From a checkpoint of a small autoregressive pixel model.
Model: 14.3M parameters, layers 12, activation silu.
Training: 23900 steps, batches of 64.
Data: trained on photos with spoken descriptions (Open Images, Localized Narratives), 15.0 epochs.
Rows from block 7, named by matrix and row number. Rows with one number belong to one neuron. Each number is 128 + 24 x the weight over the matrix's rms, rounded and kept within 0 to 255. All counts start at 0. Numbers have three digits each.
# fc1: MLP up (model.blocks.7.mlp.fc1.weight, 1280x320), inputs 128-191
# fc2: MLP down (model.blocks.7.mlp.fc2.weight, 320x1280, transposed), outputs 128-191
fc1.526:135144131130128138122137101136138131133132123118111128107126108142148138123137125131134115128116119118117112131139110112127157117143141141146141121129117137128136139114135110128152136116131119
fc2.526:131123133115119139145110140130120131123118140131149116141146118114118120137111124126136138136122140141139150131122143128130123128136116136113123127127140107135119120133122131122130118131132144
fc1.527:176149133064058093079128178080136171073088142130176191174171125165114132166127135073117161115110136114111120147164102162133170071146138126077155131116167139166084178175134120176097091147105125
fc2.527:127098119135153157113113120179156051191141098134109101124159167123110164154104155102145151191146086131123080139110106117126162137147127098137084155163087113121139062129116136111149114056166134
fc1.528:086166156119168042102088043126133097128069103176150124158177131051204144146131079075132145169070123147159165106085135054115096084098123137188118104135117143084089123169179168090075127170169079
fc2.528:104136096060108190085154133122090189070189174141094157082159130158075100085111137164122157109132117125073129122198172193166163157127119064079138121085047132136187184130066129125128135153157130
fc1.529:133125125128141153111128142106076096171168171090205134131109113139142134183148119119182124126115145064143126146087086161167134085082137107097171192182077167130206088128107131117199104141108115
fc2.529:145150167102090146140126160153127127097144102143124096089192115152087070120059173123147136150081100097081104088190159100080168135116125102096091085166146042073075134143167127139079144118114168
fc1.530:131109131143142139106106134126122139110125140128138121108134126160122137132118124145137157146123123148125123095108138143109152131101108111132120151116133102122087108135147122146119162136121110
fc2.530:102143138101128122128142122124137136151119107130119092142103123116111125130132126103115146119135112110145116152150125132118116124126122143136127087141118139133151137095111132136113111090151135
fc1.531:147130123145124097061149136129161089088099131093109109158112101145121135183143204114078097074074157114159140109166129126158176163132179165148126062143144120147137084075101114166168114132174130
fc2.531:119191158142122166167087038116114188151147128156109148095122059150088050132106128109088156136146070066081183119096118083152154116126060127117147113158087106058123117189148133086141117128088143
fc1.532:101132160123154103127141131149120124108125129154152125125125136126100103122119118114166118138119173120136084130155155146113123139096141108158123117136080097126135148120120125136160121118115111
fc2.532:147107131170096114149126134115151135094075141103141094133144131126109122167122142114132132120160123120119116129136162102105116105154121112173121125115155144148164132129126118086166134141139126
fc1.533:161057147122146104123147074171078161115121165079144122113127158144144152163121143103115102166130151155170096107182140111169129149062136148177099119112085106152125123168147105159101196181122062
fc2.533:075212098102161198092141131141136124114153046162083121133164103100096118122159136109136161130135115136141137176072059090071156056133098105084122125111122139139105163125087124114117106081168175
fc1.534:174132104089087147173135102123113110146113118109122064093109156138180137121145115113118127041119108103116081135126102106099043113150111157091163096145114165140153183167116161093014129157093152
fc2.534:150167156178110078150128108116186164109124175121116139124058130154105186104148078083121142190130138184100113043121063098124175159141150167136109172068079122130125062123111104111188128127095156
fc1.535:128128125137147097131123148177115132131147137118132126122139116136130151143122136129142130119115146141132127131136146128106140136126114107126136120143148131122145107132165122143157129107109106
fc2.535:130139146091114156125129116095130100111123137138101112113128145112151098130132111141136130125131122126119132129133113128141131106136131121135123122124117133166117121134117130103108126123148131
fc1.536:127154141145135127133149128145096147122135111110129120101124123091134142132132178155113133099116115126156129108133149118115136120129140104124122082139114134124141132129139119133120124127157120
fc2.536:131124126117112148117123143122133129146098138127122115146144098142156121126127098107136141155140141119126144138138101125146103139127122149118140156112117112123116126144128129133136122139125143
fc1.537:126144119158125108166141115135072133143111108116111143097148109119120132130123153137119129158123128147129143127115130158123116147155129113153131096136138085137128119089136129156150147140147150
fc2.537:104122130100140138102135166126146122105126150117143107122120173132158142141144126117148128110131134130098122123118148128148137125111125113107116137138125150120117122159098144134123101144114134
fc1.538:140107101111127149144128154131088143117146128143142135144110136119098142119132137133145119154150151130143123147115100114112108126145121105139124106144112138096102126136118122119155132111117147
fc2.538:128110119148128128123109126136166102135132123136132118123117129127156109110121125155127154106114128125122138129108145137136136108146130139120130132108118132169135135147125143139151139135142116
fc1.539:173096128149069159106132157143106137110118175121142181116152106127095095102188135144157105102163175154163149114168138131094163163119146133113137108102098146117148164128125135163098118137132144
fc2.539:132144113094172095144145128135106128151144111110121108116085126166158149142119146165116111140137149128186108124117138106170107143108118160155128130142112136129103106130165117123141132093126141
fc1.540:130132108106147120122131122152130140135134121125128138159129128133125130137114124117136136108112121143124138129124126118129138142125117123114123129148132121133156128123141138145143124123135116
fc2.540:126126136125107136122113123111125123119114124129123117110117131120137125127131121133119127144148139123120119122137122119121124138124129125141126119112127134127103109135118111124129127117123123
fc1.541:128132123120125124126112131128132121127139136128124118136133124133126137128123126126133126126136126146129127126120117131129138129137119127132123127119128131115116136128128133124116124126131125
fc2.541:123128120126128148136137121119126139120128134135142128126131132130134130137129124119121128136121134120137134142132126132140127122124121134123117123118133125122141126134129116124123137131123137
fc1.542:100160144158117047130118128146129107102159153136107115176194133192086144145100124128137168104125131140150124104105116122115139112166121156048149148115113116092131204111144172136139070184116119
fc2.542:167170096129165132177109099127104078171071114180115121167118136037091158120107087149206095127072144098117149140124106149079163095104141159113111082175129147051174137149068167172090127102122174
fc1.543:140133119072160092150138149138074104141199118158149126129127101150116157158124115142099185154124146071145106098133168117131124165131139098107176131121120097136168100076105126188108135102139097
fc2.543:124142102078143156129151157133157093118120140073056128117148184096151102138162107124104117094129138123105131180100139131103119118083162145176147134117147139120046105111131136098149160069133126
fc1.544:129130126132133126130129131128128133127133126131132122123128129132131133131129133126131124126132130127129127126128129129130129130126127127127130125128130124127131130130128129123127127126127126
fc2.544:129124128123130129132133129126128131131123128130129128130126130125129132131129119128128129128125129132129129129127124126127126123126129126131123133123127133128129133132128129133125129131130131
fc1.545:165106094185121181164093127109085120191130106175079203074151058127189110046173115110122087133188192099159168130106043152049090134084063177147124114106127129174131137098111082170141157086102126
fc2.545:056167146132153120099167114113075142077186140149089115170020158143123090134073083095101110100014126162090097104054128110190165059144214068097081124182043169125189169136243164149129167115147173
fc1.546:134097133146123107125114116130122118118098143151145124109156131159129179133135117099158113142162153144153144124125132123127142119137111113155127116128119092112120130116137119134114131124146142
fc2.546:111152119128146149135142130104138131133138124114143101157107155114131090116131166144114126119119106107124113114156135132113114144122113146116117129130109133122118102157113112140123101138112123
fc1.547:149155109133164123111146112137145138167141137079087099157117121110160102089147157159117141134090134135127107137145136121141108119121111102136151126109113109128144139136145153121092144125108117
fc2.547:132121129121112113146112112120133125115123116151123150104124093132125179162114097135132134127173113129151138125097130109124119134116131137125135147147154132134106135117102109123146131137118110
fc1.548:164111111085171118102107131075174108136062148140132099138133151106073110114157150174112104073101178132173145140105126165107103118129145068183160142122070083171085120117106082122113139103144090
fc2.548:146149176107074084125148201179151162132138203098098108109164119157162137208138172095163200122178113081082148132050136116153080150169125111127110090144075193128104044095109133113132125123135125
fc1.549:137131121131088111113138142149105121090143117146162170103118113131141157118169122129152144129126152174134069130169154114080088110172175111120138092067119111139099123106122134136109111131147115
fc2.549:105108113111151163138099127121160140141097145140125123143157134173115106106127142140129111134099116121112175085090131122170145117147078109146129142147123150091140130163145131126135152140159159
fc1.550:130124134130127126130126131123125125128124133123127136126127129128133136124125119123133125133140132129137126132128125130131134124125137128126132126127131128125119130126135132132129133134130131
fc2.550:128128125124130137127129128130130133129128129133132119126130127133121123135133126126127132129123127129128130123130135127134126127133119131130126128124130121127137137132123125127128127127128129
fc1.551:131115127108129129115139131144118149134132135112093137125134142139137129131123142115142105132129132104139119127130098120148120131121106152119121119122129126129160126147129131140118135146118114
fc2.551:114149148140132136147110119117134115124128112143130118134116125111131109133133105139120136136150127121118129120125142134113136124132136106136140135122115147141101130109136121122125115120137141
fc1.552:137087138123127098122148160124111117113139109150138121114124139127097154114104133128120125141141142098152101158126116129103133141143144120089124150145117147112147138125107146107121109108140074
fc2.552:115154120121148150139115104115121094142118138140138120131143100121138109099143142140131114121146133170101178111128151137149117131148123115174111132122140127142113084140116114128149128150133145
fc1.553:195151144089094124120147158157151109127141135104107081134055155138156157139109169134130132093194117183148155178105147094099155119148169109209077093125123125066140053189161087169140074176117146
fc2.553:113203137086125177125099096025160076162121138113129156131103105134098127149217130174156206099136180140142058091141141113183100220109059074159090127229095068152197130085104144117113184094191099
fc1.554:131085132181141182097130142152085144185091123132198162078122059079086078095134085131140162126095115161178118130204087116062122199118194135146172144144085079116108110152066079070095141127098130
fc2.554:106109085156139133101136147094105126118148162091089131097113143164109141048137216081132149192120098133082144136142146148163090068061075057116111085091130163182139117110176146164128110128155176
fc1.555:149171116174148110125118121144117132130138111149127101118130133137100088130125137096119105127129136152098133121151142119146139125132160100151130127126122105149106144135139086137127140112150109
fc2.555:110107157111128138102132118126113133108109151107142157151109131101136163126136104145126125125113123097144144157090116133109126125145108136100123132144120124130129119146122147115160144125111152
fc1.556:163115104174123160197161149089134096145082143153120159135152126137180109156120127101117089161137143176119136144101180153100140133158157081119132126013132149136081117154164134097115191186138157
fc2.556:131138161128118100121127108171148138074136091127112194197115145095027081102050158113196147120160105078123135142096109166149155065034145099122103126160174093082159103123133128138050122109093118
fc1.557:155173100147123121129107087102115090173112121160122116143120132127100161136114085124156131094128131167090154139098115128127118132141122117130144153172095124150151120101132131154097121123142119
fc2.557:108087120087120143185124143135090123079156145099162127121093125156128127105118132148125132136109138118175124139110129106106122134106089157136111064092164127099112117106132140131136124116126138
fc1.558:186081057140255208176161186176123120094069122210128157132144145127129196123141167162115073048034132117072094148119073164093134166122148113157196137178116158143116146131048060080088191146083175
fc2.558:128027120145049052044063115047154224141176107083138115102143162095088000105144061098083198157155123098168173094118107070198152098184074170071120124078094062089168140073152160141133130120159097
fc1.559:145159139121121105135134121140139141122117131159124124134148141115125123125107151132140124124155103109123132130098106145105104134118128124117130139106122097131115112103130116133119123105156125
fc2.559:123105125120116126125125126103101106140164134103128137133136110136139114115129096132120112151120160138123138097149154109141137130141129120146121129152153156115131132158121133121158135133117138
fc1.560:123122152162095123082127085111121100103123159150124142096113159120167099155114131120137121125150098154140204119115167129134130120154061097154149130127119159150132119151166158073110106104146161
fc2.560:168096143111139107175176176139102114123117094074102105118090115125087139105112157168132118179100182114148055122159112097088148132155163117128125155134096132073137135112085099132139130135157093
fc1.561:079123114153112120092109113159128136154107110150152135131137127158125120155114100100123125156162116139140162136066099139134110135129133138162125131135134102127105147100163108152129114126110160
fc2.561:162141161122143120175142158083112130132119146106067138123125125137133117107131130153151121109108178109119127114148140150138128124133133101125132119112109157143140123142118143093138123141194107
fc1.562:139114154102167121142122141129080139128073137143136108104115131149129115144085127111147114102130143131126110133097124124133183127113157133119098160153130143117122125096113151129121128113135146
fc2.562:144141127158111116134135130152144148135162133123140143155110124106138157121150124133132122141154128148126156152141115153108105079134095125138152105103109105113122136175129131112139116113137132
fc1.563:149150160084088119171115128094103135124120134165114127132151099131128137146114129127187107144135114116103104107116112109162141111116110132127123158174112146153151101076114100123137126095154122
fc2.563:132089105114112133134115102127126138154146119140143158163113125140137138148137163101078101124154132106142150099147134130109149145118150097154155108109120112115104142148114094117144100134132138
fc1.564:133161138096098137127144144154059156144113107116152085108158144104114122142093155152142132128141118143104165121127138158090138119106138143109147151090112118116121107110125130143165135106137131
fc2.564:132105153163139119120132135106158114090108133120144144141133142134138117104163088119114138133104161115133117133129130116146125128104120110131126104165131155165152116147137146100100140148127142
fc1.565:125126129129128131128127129127125126132128131122127129124130124129131132126132123125132129132129127128128128124130129128128131129131130131133128133133128129128128123131123129130129130133128128
fc2.565:130129129123133127125128132125129130124129131130127124131132133129126126132128128135125128124127129127129123129127129131132132130129127128123127128123128128125133138127129126126128124123127125
fc1.566:134147145139133160126119118134108125121152107132161138097109127145084139120113140102122124124138105142117105133123156137110141146126152114118093126138136116140107106102105129162130124130137123
fc2.566:139108118123114102142140133123133114129115139138139118146121129127148117135143128139133120139140136120139138130134104128134130118112110128156136102123105125105123122139151146135128139146117144
fc1.567:160135088146063159151160103117090151134063125121153085155118146179092149103132166111120091145105178128183134121201169122133094098185160070091143148103089182137135086095166166133123097159144130
fc2.567:069176121124161159082090188118142168097177076157142129135126163130179188163091143187172082063163114199121020112064135149092157203172140103189121091147100131112096158151061132187136151124094110
fc1.568:132138135134157106116140127158116136139124108136104124120109141141103139115121102118141149126116131124102136126126123133131134137119147122125117135132119118100099138149129102152149131120152115
fc2.568:151118132102112131113097126112132112105131135132136115130141134129131106135141138130114106138131124113149129138127128118102128112135103129148130122127140127157111108133128159119144122125108140
fc1.569:191136162143111086105169175155182125137113169101129138159092103070199117099082167171111111074154161157097117104109084132157152144086119078145121158163110109136153116100142135094139099112099096
fc2.569:072211097142117145156082119149164140136116092114102155064177159159147149152193143085139043178142113118140189175154177123114150113161124121111123139132135165143109130114082142113135119129101172
fc1.570:114127120109127130151128156110111129136129096141124133129105138132118130131107127110113121147138159124158126126156099135115123133139133125101102115127119098135116112144134143129138109142132145
fc2.570:147125133154137117097131130136160116105134153121115129130146122122141126107133130146132140124141103138120137117110140117137118115114112113149147127120130144132137136114131117139109136118116115
fc1.571:109092106105076147192117130095128097174133185150131129162131114132103120089129093157120107142117080120102121118174136153101110129122090112159152114125175160106143135109176192129043092079072129
fc2.571:128137188181142186137138146213091146167250128123138116134132126154148093093124155124143143108138117085163169094091128130115137126118148105068092180093134147091092122154092069182138115183140125
fc1.572:127142130113124135114138133152137112124129119129119098157119126113097118105141111121122118100128140134133171128140143132116123144124123133153119145124135112159120128147112145142150116104134126
fc2.572:136106122145144127142107133106129114124123148117133122121118119141132145137117141120115128147117132126119080122125125122140115138099134136103123123145142137100142124132140129114130146145127127
fc1.573:146146132142114132136140148139113114150143116131156117116117120128136139117117118139106141120129134134141123136143150126122127144144126125116148135129116131110104141131137121124133147130131117
fc2.573:118126138126128138133127122129128128127106133118135111132114127132138096121126130126146125136126121134116125115112131131127123116131120116147129130136145107125146099127115140135121130126144135
fc1.574:108141118123139122146117141132146127143148121130131118153145129125161141109110137121118161146123123154133147138138109114127126116131144135160128127128115148139109122128137140146123143122146126
fc2.574:138145157111119126104145119095128109134120157128149139114133128144106104153139123133143128130125125125129108120102134137104118114115114147113115117123130118146140117120133121117132130149130131
fc1.575:099111100124126124127124151123138129134145138111108116178136136130133132140135142148114144116116152153145160126151154126115126108103099117107161136141137136132165138138128136120116112129142111
fc2.575:137132128116139149127136122119127124098096119125131131105134131123156125116112131129108136133131110120114118131122091103126120153107140144135107115127132129148109100110126130122141150142115120
fc1.576:108126107136120115114118130127153124143123121121127123129117107117128137118143103163153135108103139096126116137124107120138136136156111151124134140160127122117128135135111123128149143111149133
fc2.576:166134126154130125125133144143097123146102121145143127137134137104138124132122113103133133112136112127096148118098137127137098133145116141137137160114149122150131122124128159120134123151087133
fc1.577:105087120107152117107107137138123118132118144131126150157132133113108134124145121104147136132128135157127138159094135152126126133119137134096125119155147104149151116137139158144124146128134117
fc2.577:127117121118120146125125131120128132101142117124122103118108132126131129140109150171124125137142118137133117091167126109110137125113134142157135121102118154085093133113131088131123108123122111
fc1.578:127122093170162119065136101122115119162091089104149105126126191129156141172098138164123107132170151135096141092137129102139173079087153138087160184222119163129151106120096083128113084153149145
fc2.578:161136097144106229099148147135146105124148139121090125172102124081143164072121137118134146076152091129122164202055065178095157188178140070132122116067149067148109122130109139085138138139167126
fc1.579:104121150166100127108098106131124130158132104133099139141101095113120128128128135133114122130127124140133141112132133142107138150127127117112128113141141105116142130170115124146148134157122101
fc2.579:131154117111127137156138152109144141123126133113141096100140152146142138123130109133125141106120138118126104149111148126144113121122138110154122142134125143133125129104139122115120111113164143
fc1.580:153143156135115139135147111151084115143120144119121106140111098099159105127110147136127105080128122161144138108158135105143069149139090150138142140127157126144112106112105124088145140118144144
fc2.580:105122109124130125128095109128161134127123107113129137140137142150124134117162136103093139154142088085134127126146141159134143116084133124098144150115142126110149126141129133167119132131170126
fc1.581:160152139184173142121137139097093113130115112163102093113126105117123117127116118151093128112155138181177105136094126145066131116123123117122125126120146139132083124092116130108110118132106117
fc2.581:101124093110125127167147132150148154136140159115114131145146078111142120083145148109113128164155125110095093137158163109143135122164147153150117092113131105130164148140126133140136132117120171
fc1.582:118154133161118117139066118212121071164171144056152127151178184089129013095149128077086143134095112197087197086195134099117181140085144120151110154107100205104147123060166169192108145149122108
fc2.582:099107145059096072154119119055138150089140128175104126082206147151141139139089079146171154154210151082179076172108082092185078131166182150127145113115115085102161132187163112171130110130052150
fc1.583:146118159139090142138150153092083161118147159138153054130109124134129134091132152107082130141123110112159124085150131122144111152181122114066081114176201126118126139149142152109097107164132127
fc2.583:145117080148158073184161128170127162076094131160149178101098194149130095181114109107113071144131048111123114074130117142160122148078110117126170140116122152119128109159094123118129154080167152
fc1.584:118121140143114133169119133124108130110120116129122141106131124123140137128127133121113128133125152136137119121140157102144150119128129145128119115124117129143104142110123119142135145141101143
fc2.584:137142125104125128092133128135139118135136125143120131148110123129123130142113127118114123155136105139134137118119106154114130125142115115121123136124137124117143128145138128133127104142155110
fc1.585:127133134130122114132140126115129133150111121128134119141136137125129136127134148118109132134123124136111122120117125138126132133136126120111124141111122122131121147130125140135112107135130130
fc2.585:130123117127136124134125137130130135125157134124135143129113120135125132121131120141141135136148140114136124136129133124136132127119130132111122125142125135115114123129139117101131125141137119
fc1.586:137116129144129136139136110152121156144144106115125153135108130114104114140137123138122168135128153125119122123123108121130138142143131118134099123149140115133097134102118109119151142117109139
fc2.586:128114134125124104117120124107125126095111143155134125099121148125137139120130116148143122134125105128145110116102125140151123126139129141121150130108100132112134132149120153136128117126131103
fc1.587:131125125128128125132130132126125126129125130128130126131129127128129130128133127129129124126124128127126123128125127126130127127125130130128127127128128129125128132124128129129128130127132129
fc2.587:127129127126129131128123126129124132128130128128130129124127129130127129128127128129130129129131131129133131130132128131127131126130126128126130130127131127128128133133127128131124127126125128
fc1.588:139133133104118160137139120120125126136116102125120133135129141127099088137126149110122131105138113134103129114131135118140105132133109150103128162122132155114135119114098140146138123146127163
fc2.588:127131141153136100121126143122125145109141126135156114114141113139139136108127088160145110126126153132138110139122115124129137114144163113152142105133116106122118140125167124130123142120116103
fc1.589:110130140126125113108113140147126111141147132118123150118111122120142125119141119149138143115140127132112119136114126139114129158140127144120144131139111107119134106145115145138160145146145107
fc2.589:142135111135119136137129111101133147119111145148120094121099136144116129116128123126125116125144134113138139135141138109154120111127135119130123113124125130132138127125139102114114122113138145
fc1.590:137121081107109117113120123131105109102099099130135090112099184078072166211189153164146124157088131096161193204071081123148122183106211096098165144156158136114139111082136040069048129122106074
fc2.590:160136120162179179154138144125139155130072185134145143065137134100166061024172137141154070121185193184133108061108121162131092148099128161153106067186132106119131094166128120172177107174151182
fc1.591:160143118106111136125106123140119150127133141119139148121129132129134139135125142136127139117106130136143138113133130123131132122117111126120132132133138138137136130126150125130141136116116102
fc2.591:113130152134124144138140134105125118138106125150138109131126131129126120138123114127130128130128130130123120136124137130125136134121138128130135128130116140123122119133110127134116116134126147
fc1.592:140107146118120133143133136129132105125122113134133121116111139118140127113112109151119134125109111131135104125124125138135159133116139123111113137114119128109110134129106129125138136131130127
fc2.592:123142118126131124131122108135121153137132150140124120123129123144122129138134139119137133113134143134114146133141125117130119119136111133144144110119127127138139119128136118131127123127121123
fc1.593:126123115154114105106154137123135101142164117146114091137121144139134139136127184138128119153114096108157144106145093106099092120124120118125130128138137135113147131162163130110112120112138116
fc2.593:139139141121149138148098128109131143143132128087140155104134100137129125116153108118121158088107119136114115119115137150109115136166147143116123116118123147113107116097121143132152116134122132
fc1.594:147150134113141138107148141124116148128155134113129116108138143143107135120125123143112150115131118143111143123124144146110110124103123133147104141131110146134098114098143099151136120146112130
fc2.594:124098140134135122117108123128147114130108116150117113143147125100137105098124133104143118143113114101132120101127108122133149128156115123120147109111140101112145121137125151117135137105139132
fc1.595:103154118129129099148093125140124126146187085133134171104150193138126146144165184106103145151090127194115152101121122105103075142176122164088100138115164152135095098113121135105119144156149148
fc2.595:144080124138105130105156126116156105149131155161129094148132107138116132096128101168157122141116143119153095114129085179134152080128164143156109101134070129096172174147125110121123158103109126
fc1.596:127131126121130157128127124118123131113125166134123152134114114137131114162112123116114105166119110156121091136141112124125113115106134133126095108126119126124160116108118098153111144155143118
fc2.596:139145118123143112136136159114143143115123114146122102128141144121124128124132151128133126110139142116122136149128139149124134119136105123121141143144132132132110135118129136144130106104117128
fc1.597:127116122123118143119115124123140121135134129123121142132119130120120137113140129133129135126123132133125124128120125131130143106112121138119128126126125129115128122109140135113126146128119135
fc2.597:122142140130120120129142127139123136122118115135119109137136122140130123143126128122128122133126139128136133123132132125122123142125134133136128130124136133132143125138113133140136125131127129
fc1.598:136146196155182092093149072134093129081139098132152160118095168133134179147084186135119139120128140082143164136112090125104087195108126139177192160119114111119086152101080072150153092132038096
fc2.598:162128072094138131148098189157094127182177155156142178091134123117177120139071094123159130081157072155120157177124163127188101165143115127111120131143173173178158119146163114108146134135156189
fc1.599:174118142139116158095121149149070161141111129128120096110159128136116114138105137134096151158125100142107134102104149145131123159170097119112119142099115115136103143135139107136150140113133114
fc2.599:097143108105148136137128110118158085139131115128121143137118123123141146094145110095108105098133137140144116133150123119117152097121154113150107119159134120113140128131121119098145093110133127
fc1.600:109138143191123097129112146128150139112131155173158093123158118131133152101124093127118109149162121136108124148130132132124124127141153108157183151133158069127089112122125101077092151148138124
fc2.600:108141115101157176133158121144135140161142073121130165139089117115118096139180161093158146090122102093135100090136121170132149123116124131127113105149114143102165149120123154163178110103122147
fc1.601:105170064200151139159148108118177157115215254119120068133119125088129118033123106102124150149239144136096080107057176044108128114071056066112119143131142112139126204185092161054118135129090086
fc2.601:138171112101136080110052184124108123147108067096116168144116030176148059204135135194072091110076191172149171100195057187042240111143125091226108040128151128128092131118157095097225137044085104
fc1.602:105147105093124108093131133153138147127126123110129124120139101140127113135152126108158120129139108115108152120141153141126134105129106156152162129154115163118148142147121149145179155096135098
fc2.602:136113161122146154123108126095124112129121126119150101115143156123131101122107115148120146132140158114126122135120133106118110152118119126110112104106110123143109088112119107115100111157128145
fc1.603:117147146135116132103162158166208104112144203132094140168128163147111145138194147131176145060134171140135136129113126105121120184110148105112126071077110134077077168146150154137068125094051160
fc2.603:139078103175170163134083093167125186162009157176128097126119105175147196108087156113201180117125097119066113140103103160062067112034137170102108182142134130139165136164159106146097097141150069
fc1.604:139137124105123129122127126126130156121134126125134139117129138126143121130139138140134130129126124124112109125113130129127124123129121137137136130124133142126136113115130131121117129129142119
fc2.604:129120130136123123138120125127131119129113126134131122133134131128115119121117120120131120133125138132135147128136139128134133129134122118123127124140121112137121129141127124140131128125116135
fc1.605:126131125128129130130130131126134125129129129128130128128126126127127133127128130125129126127126127127131126130127129127127126136132123130128124126126124131130129129130124129129124123126127126
fc2.605:131130127127128126132129127128122129125125129125127127129127131130127126131129125128130127128130127131127131129129127128132129125125133125129131131126132129121126131132133131127127135133128128
fc1.606:132091164161137155170123143102163139122147123123151133096127109144123147148123122115155100104123153123154107136131161113104140160127128145089116101150122111072110151154132140098121132148113120
fc2.606:102132130114106144111117128119093133131093107123119113149099148116139138117131134133112178157141117150118158163124110124132125082146108106153145107124120101186152104107123131154147125125138158
fc1.607:159124121194162064110180149103182133108080134177088149137077112176187117106144106162084080116122111113106146073100083098138098124108172121106106122107084129089176140171124046123151138096168164
fc2.607:148103111114102154167134125155102061125127056091164175117083134026069180139155165121166138082094154119181046223182134203113143103190130139102173092198072143115096130135130179059148119104111067
fc1.608:133115141100138142077146112076149171116125119142144133080038128151162104109065144134092102172145109125140148169128163119154098102105118173159110132075070134164167160113103098115152112100157078
fc2.608:129139147156107125208185115127161155104132149092108151135119115125124096156122121198143132130106173087132171128144089132119145153067191110080094145169130112100123167152163088157099159177093187
fc1.609:116152133102121120123108132113146124135146130139132121128137118106132145122110102145139121116130112122134148126103117131138126128120138148140135143147116140114132133137130103122130131132132111
fc2.609:133112139126120139124136119156122115121116122120141146141135136129114110119120129107121143144132143121126123114144124154154137136122100125116110127105133107151126107126126146120128132142122133
fc1.610:155107145120142117082124115133134160128132122132135136120132127143140141134149117140139120123140107136127127103111142119100154121122131121125140140123128128125118109152126136122130136148123116
fc2.610:115154121143126119163124132117137122132121119125128108135123132139120116118118128105142124114104128121133114147136130132136118137122105111136137123126123117129145128115117113128136136130122147
fc1.611:132130131127129126132128131129131132130130126128129129128128128125128130127132128129123125126129123130131129129127130128128126127131123128126129125123129123128128131132130129128127123129128131
fc2.611:125128125126126130132131128125125129127125129130128124127126126130128131131126126128133129131125134127127125128129128125133128130125129126128125132128131130121129135129132126127127133130131130
fc1.612:133111153162152110124132130139107118127143118110090151135126138132131149167123131112113125135123133118162085090138103114078141141141157124133123096148160120127134106102125109129135117137103131
fc2.612:131181113126116126143138141112136118098125138155101138128135118125119110111107134128147143121132120147081160160139145104140112147141102120128129120119118131114131121150130132141128120137129093
fc1.613:144120089103120104121138146122148096102139152125102148153106101152137183139156162149137130145135160115118101144121098110118124146120112142137161135118149148119132135107089126109153139136124157
fc2.613:131114138132103132120113117135097148133127110117135142100127141108115124132095113116133151136152115117110155126130134130149104102153128112099143137157134108159107095122183136110123116114134138
fc1.614:160131101127130122118110143142111100185146208139158183122146120069166096127187100146132102139130101068116124183115173128090142137086181130144138108117111117153109101114134188120121123131126164
fc2.614:122191156135155144133134115127107118120092083162120096129113123165102144135124168136089146150177136147163167109144144122137130142161124143102127169104202133154155167167091104125156141156126084
fc1.615:106097116113092144121123131108100105134132115106140134152119139126128150173156145127130114131125101136094138139103127131100119113126140124142121156157108164140122120098099136152113153099153180
fc2.615:146127122159101096127132104127161147123131126138119105133114119141126134087109103147129103133133167097134140114149113119151143137147136111147150106116155119119117112160146128102126123156114109
fc1.616:123114122107128142115096129144126153135146096144145184146150124107119108132156137112126155127113122146114116148135159149107106136161122126127121118141148129135118127117130127134146134115109135
fc2.616:135124120148139125117141124105133133090101148131129093117131142143128132112116143159133105136113141136122125100146112124142155125136127139142111138120124138106134120141111123129105125124132131
fc1.617:155153134152161072139094123185159105122146128113106099127159147146176131152126144078168163094130147112109159104122108111059087167174148116147139152154203084124095138155167148132125132111135163
fc2.617:089116099142105166095112105092115151124071118145189143163119129123092143118120099158130065103131124199132148098107148110162137104141096115109120083150075179122142124109140095083168108102115121
fc1.618:122121127131133104124135149135151118154121164139120120139137124131139125092135109140124139137140136118132139170133118091146122153137133141136152127132126131104093154113121141112136149139146149
fc2.618:152119114139140151137124132122101149132134102119144138132147142115123127145151128107137127112120128158122145102119124154100123126129130129130131127143138107125157106123134125129147130147116103
fc1.619:114133122133124131116153128132131121130137136137109113138116147121119121115137134132107109132113145119128114137116110131146154157120129152114132119141113150106143160132100138132112092128139123
fc2.619:145127113121136116177126148130119110108130139105115148125140112121115125139124138142143137132149116126128129122138125145127115130146127110128096122111142121119114112109133138132121152108109138
fc1.620:132120127121118114111129122113132119141111130103106107138112142138141134140144117112146134130121140134140157148125118109148122115121126122155122130140132137156116121137125141123124140133133115
fc2.620:138131129138132118127135132132131125135130128138147126120137110123115116125112132149108133123133103143115104111133146149116123145134116141105133119123118126106132126106137115134137119144111136
fc1.621:119134113112156116133157133130108117109129124149175090102139107168099125116120137066186112134189107143142076109126092127141078155089110100117114106147153144088102163129121141087148101088150155
fc2.621:149116129120187131167116160174124124159144193100106120081138161083191104083166087113151140135142113089107165087166097168116191112125103140138098136135137142160120103107092119156115147132122095
fc1.622:143194145084089151098095151144132056092168178121124089138058129086150172140075162100108124151070098091142033172088120122134078125078054114212101082104208096135144122171175048115065069107158115
fc2.622:094055122131107108165091090122155185151130104096177112081172155138095101128188108140164119101112170156113195105121114106109145017124192185026083150158040182099138169116097108162127223084154099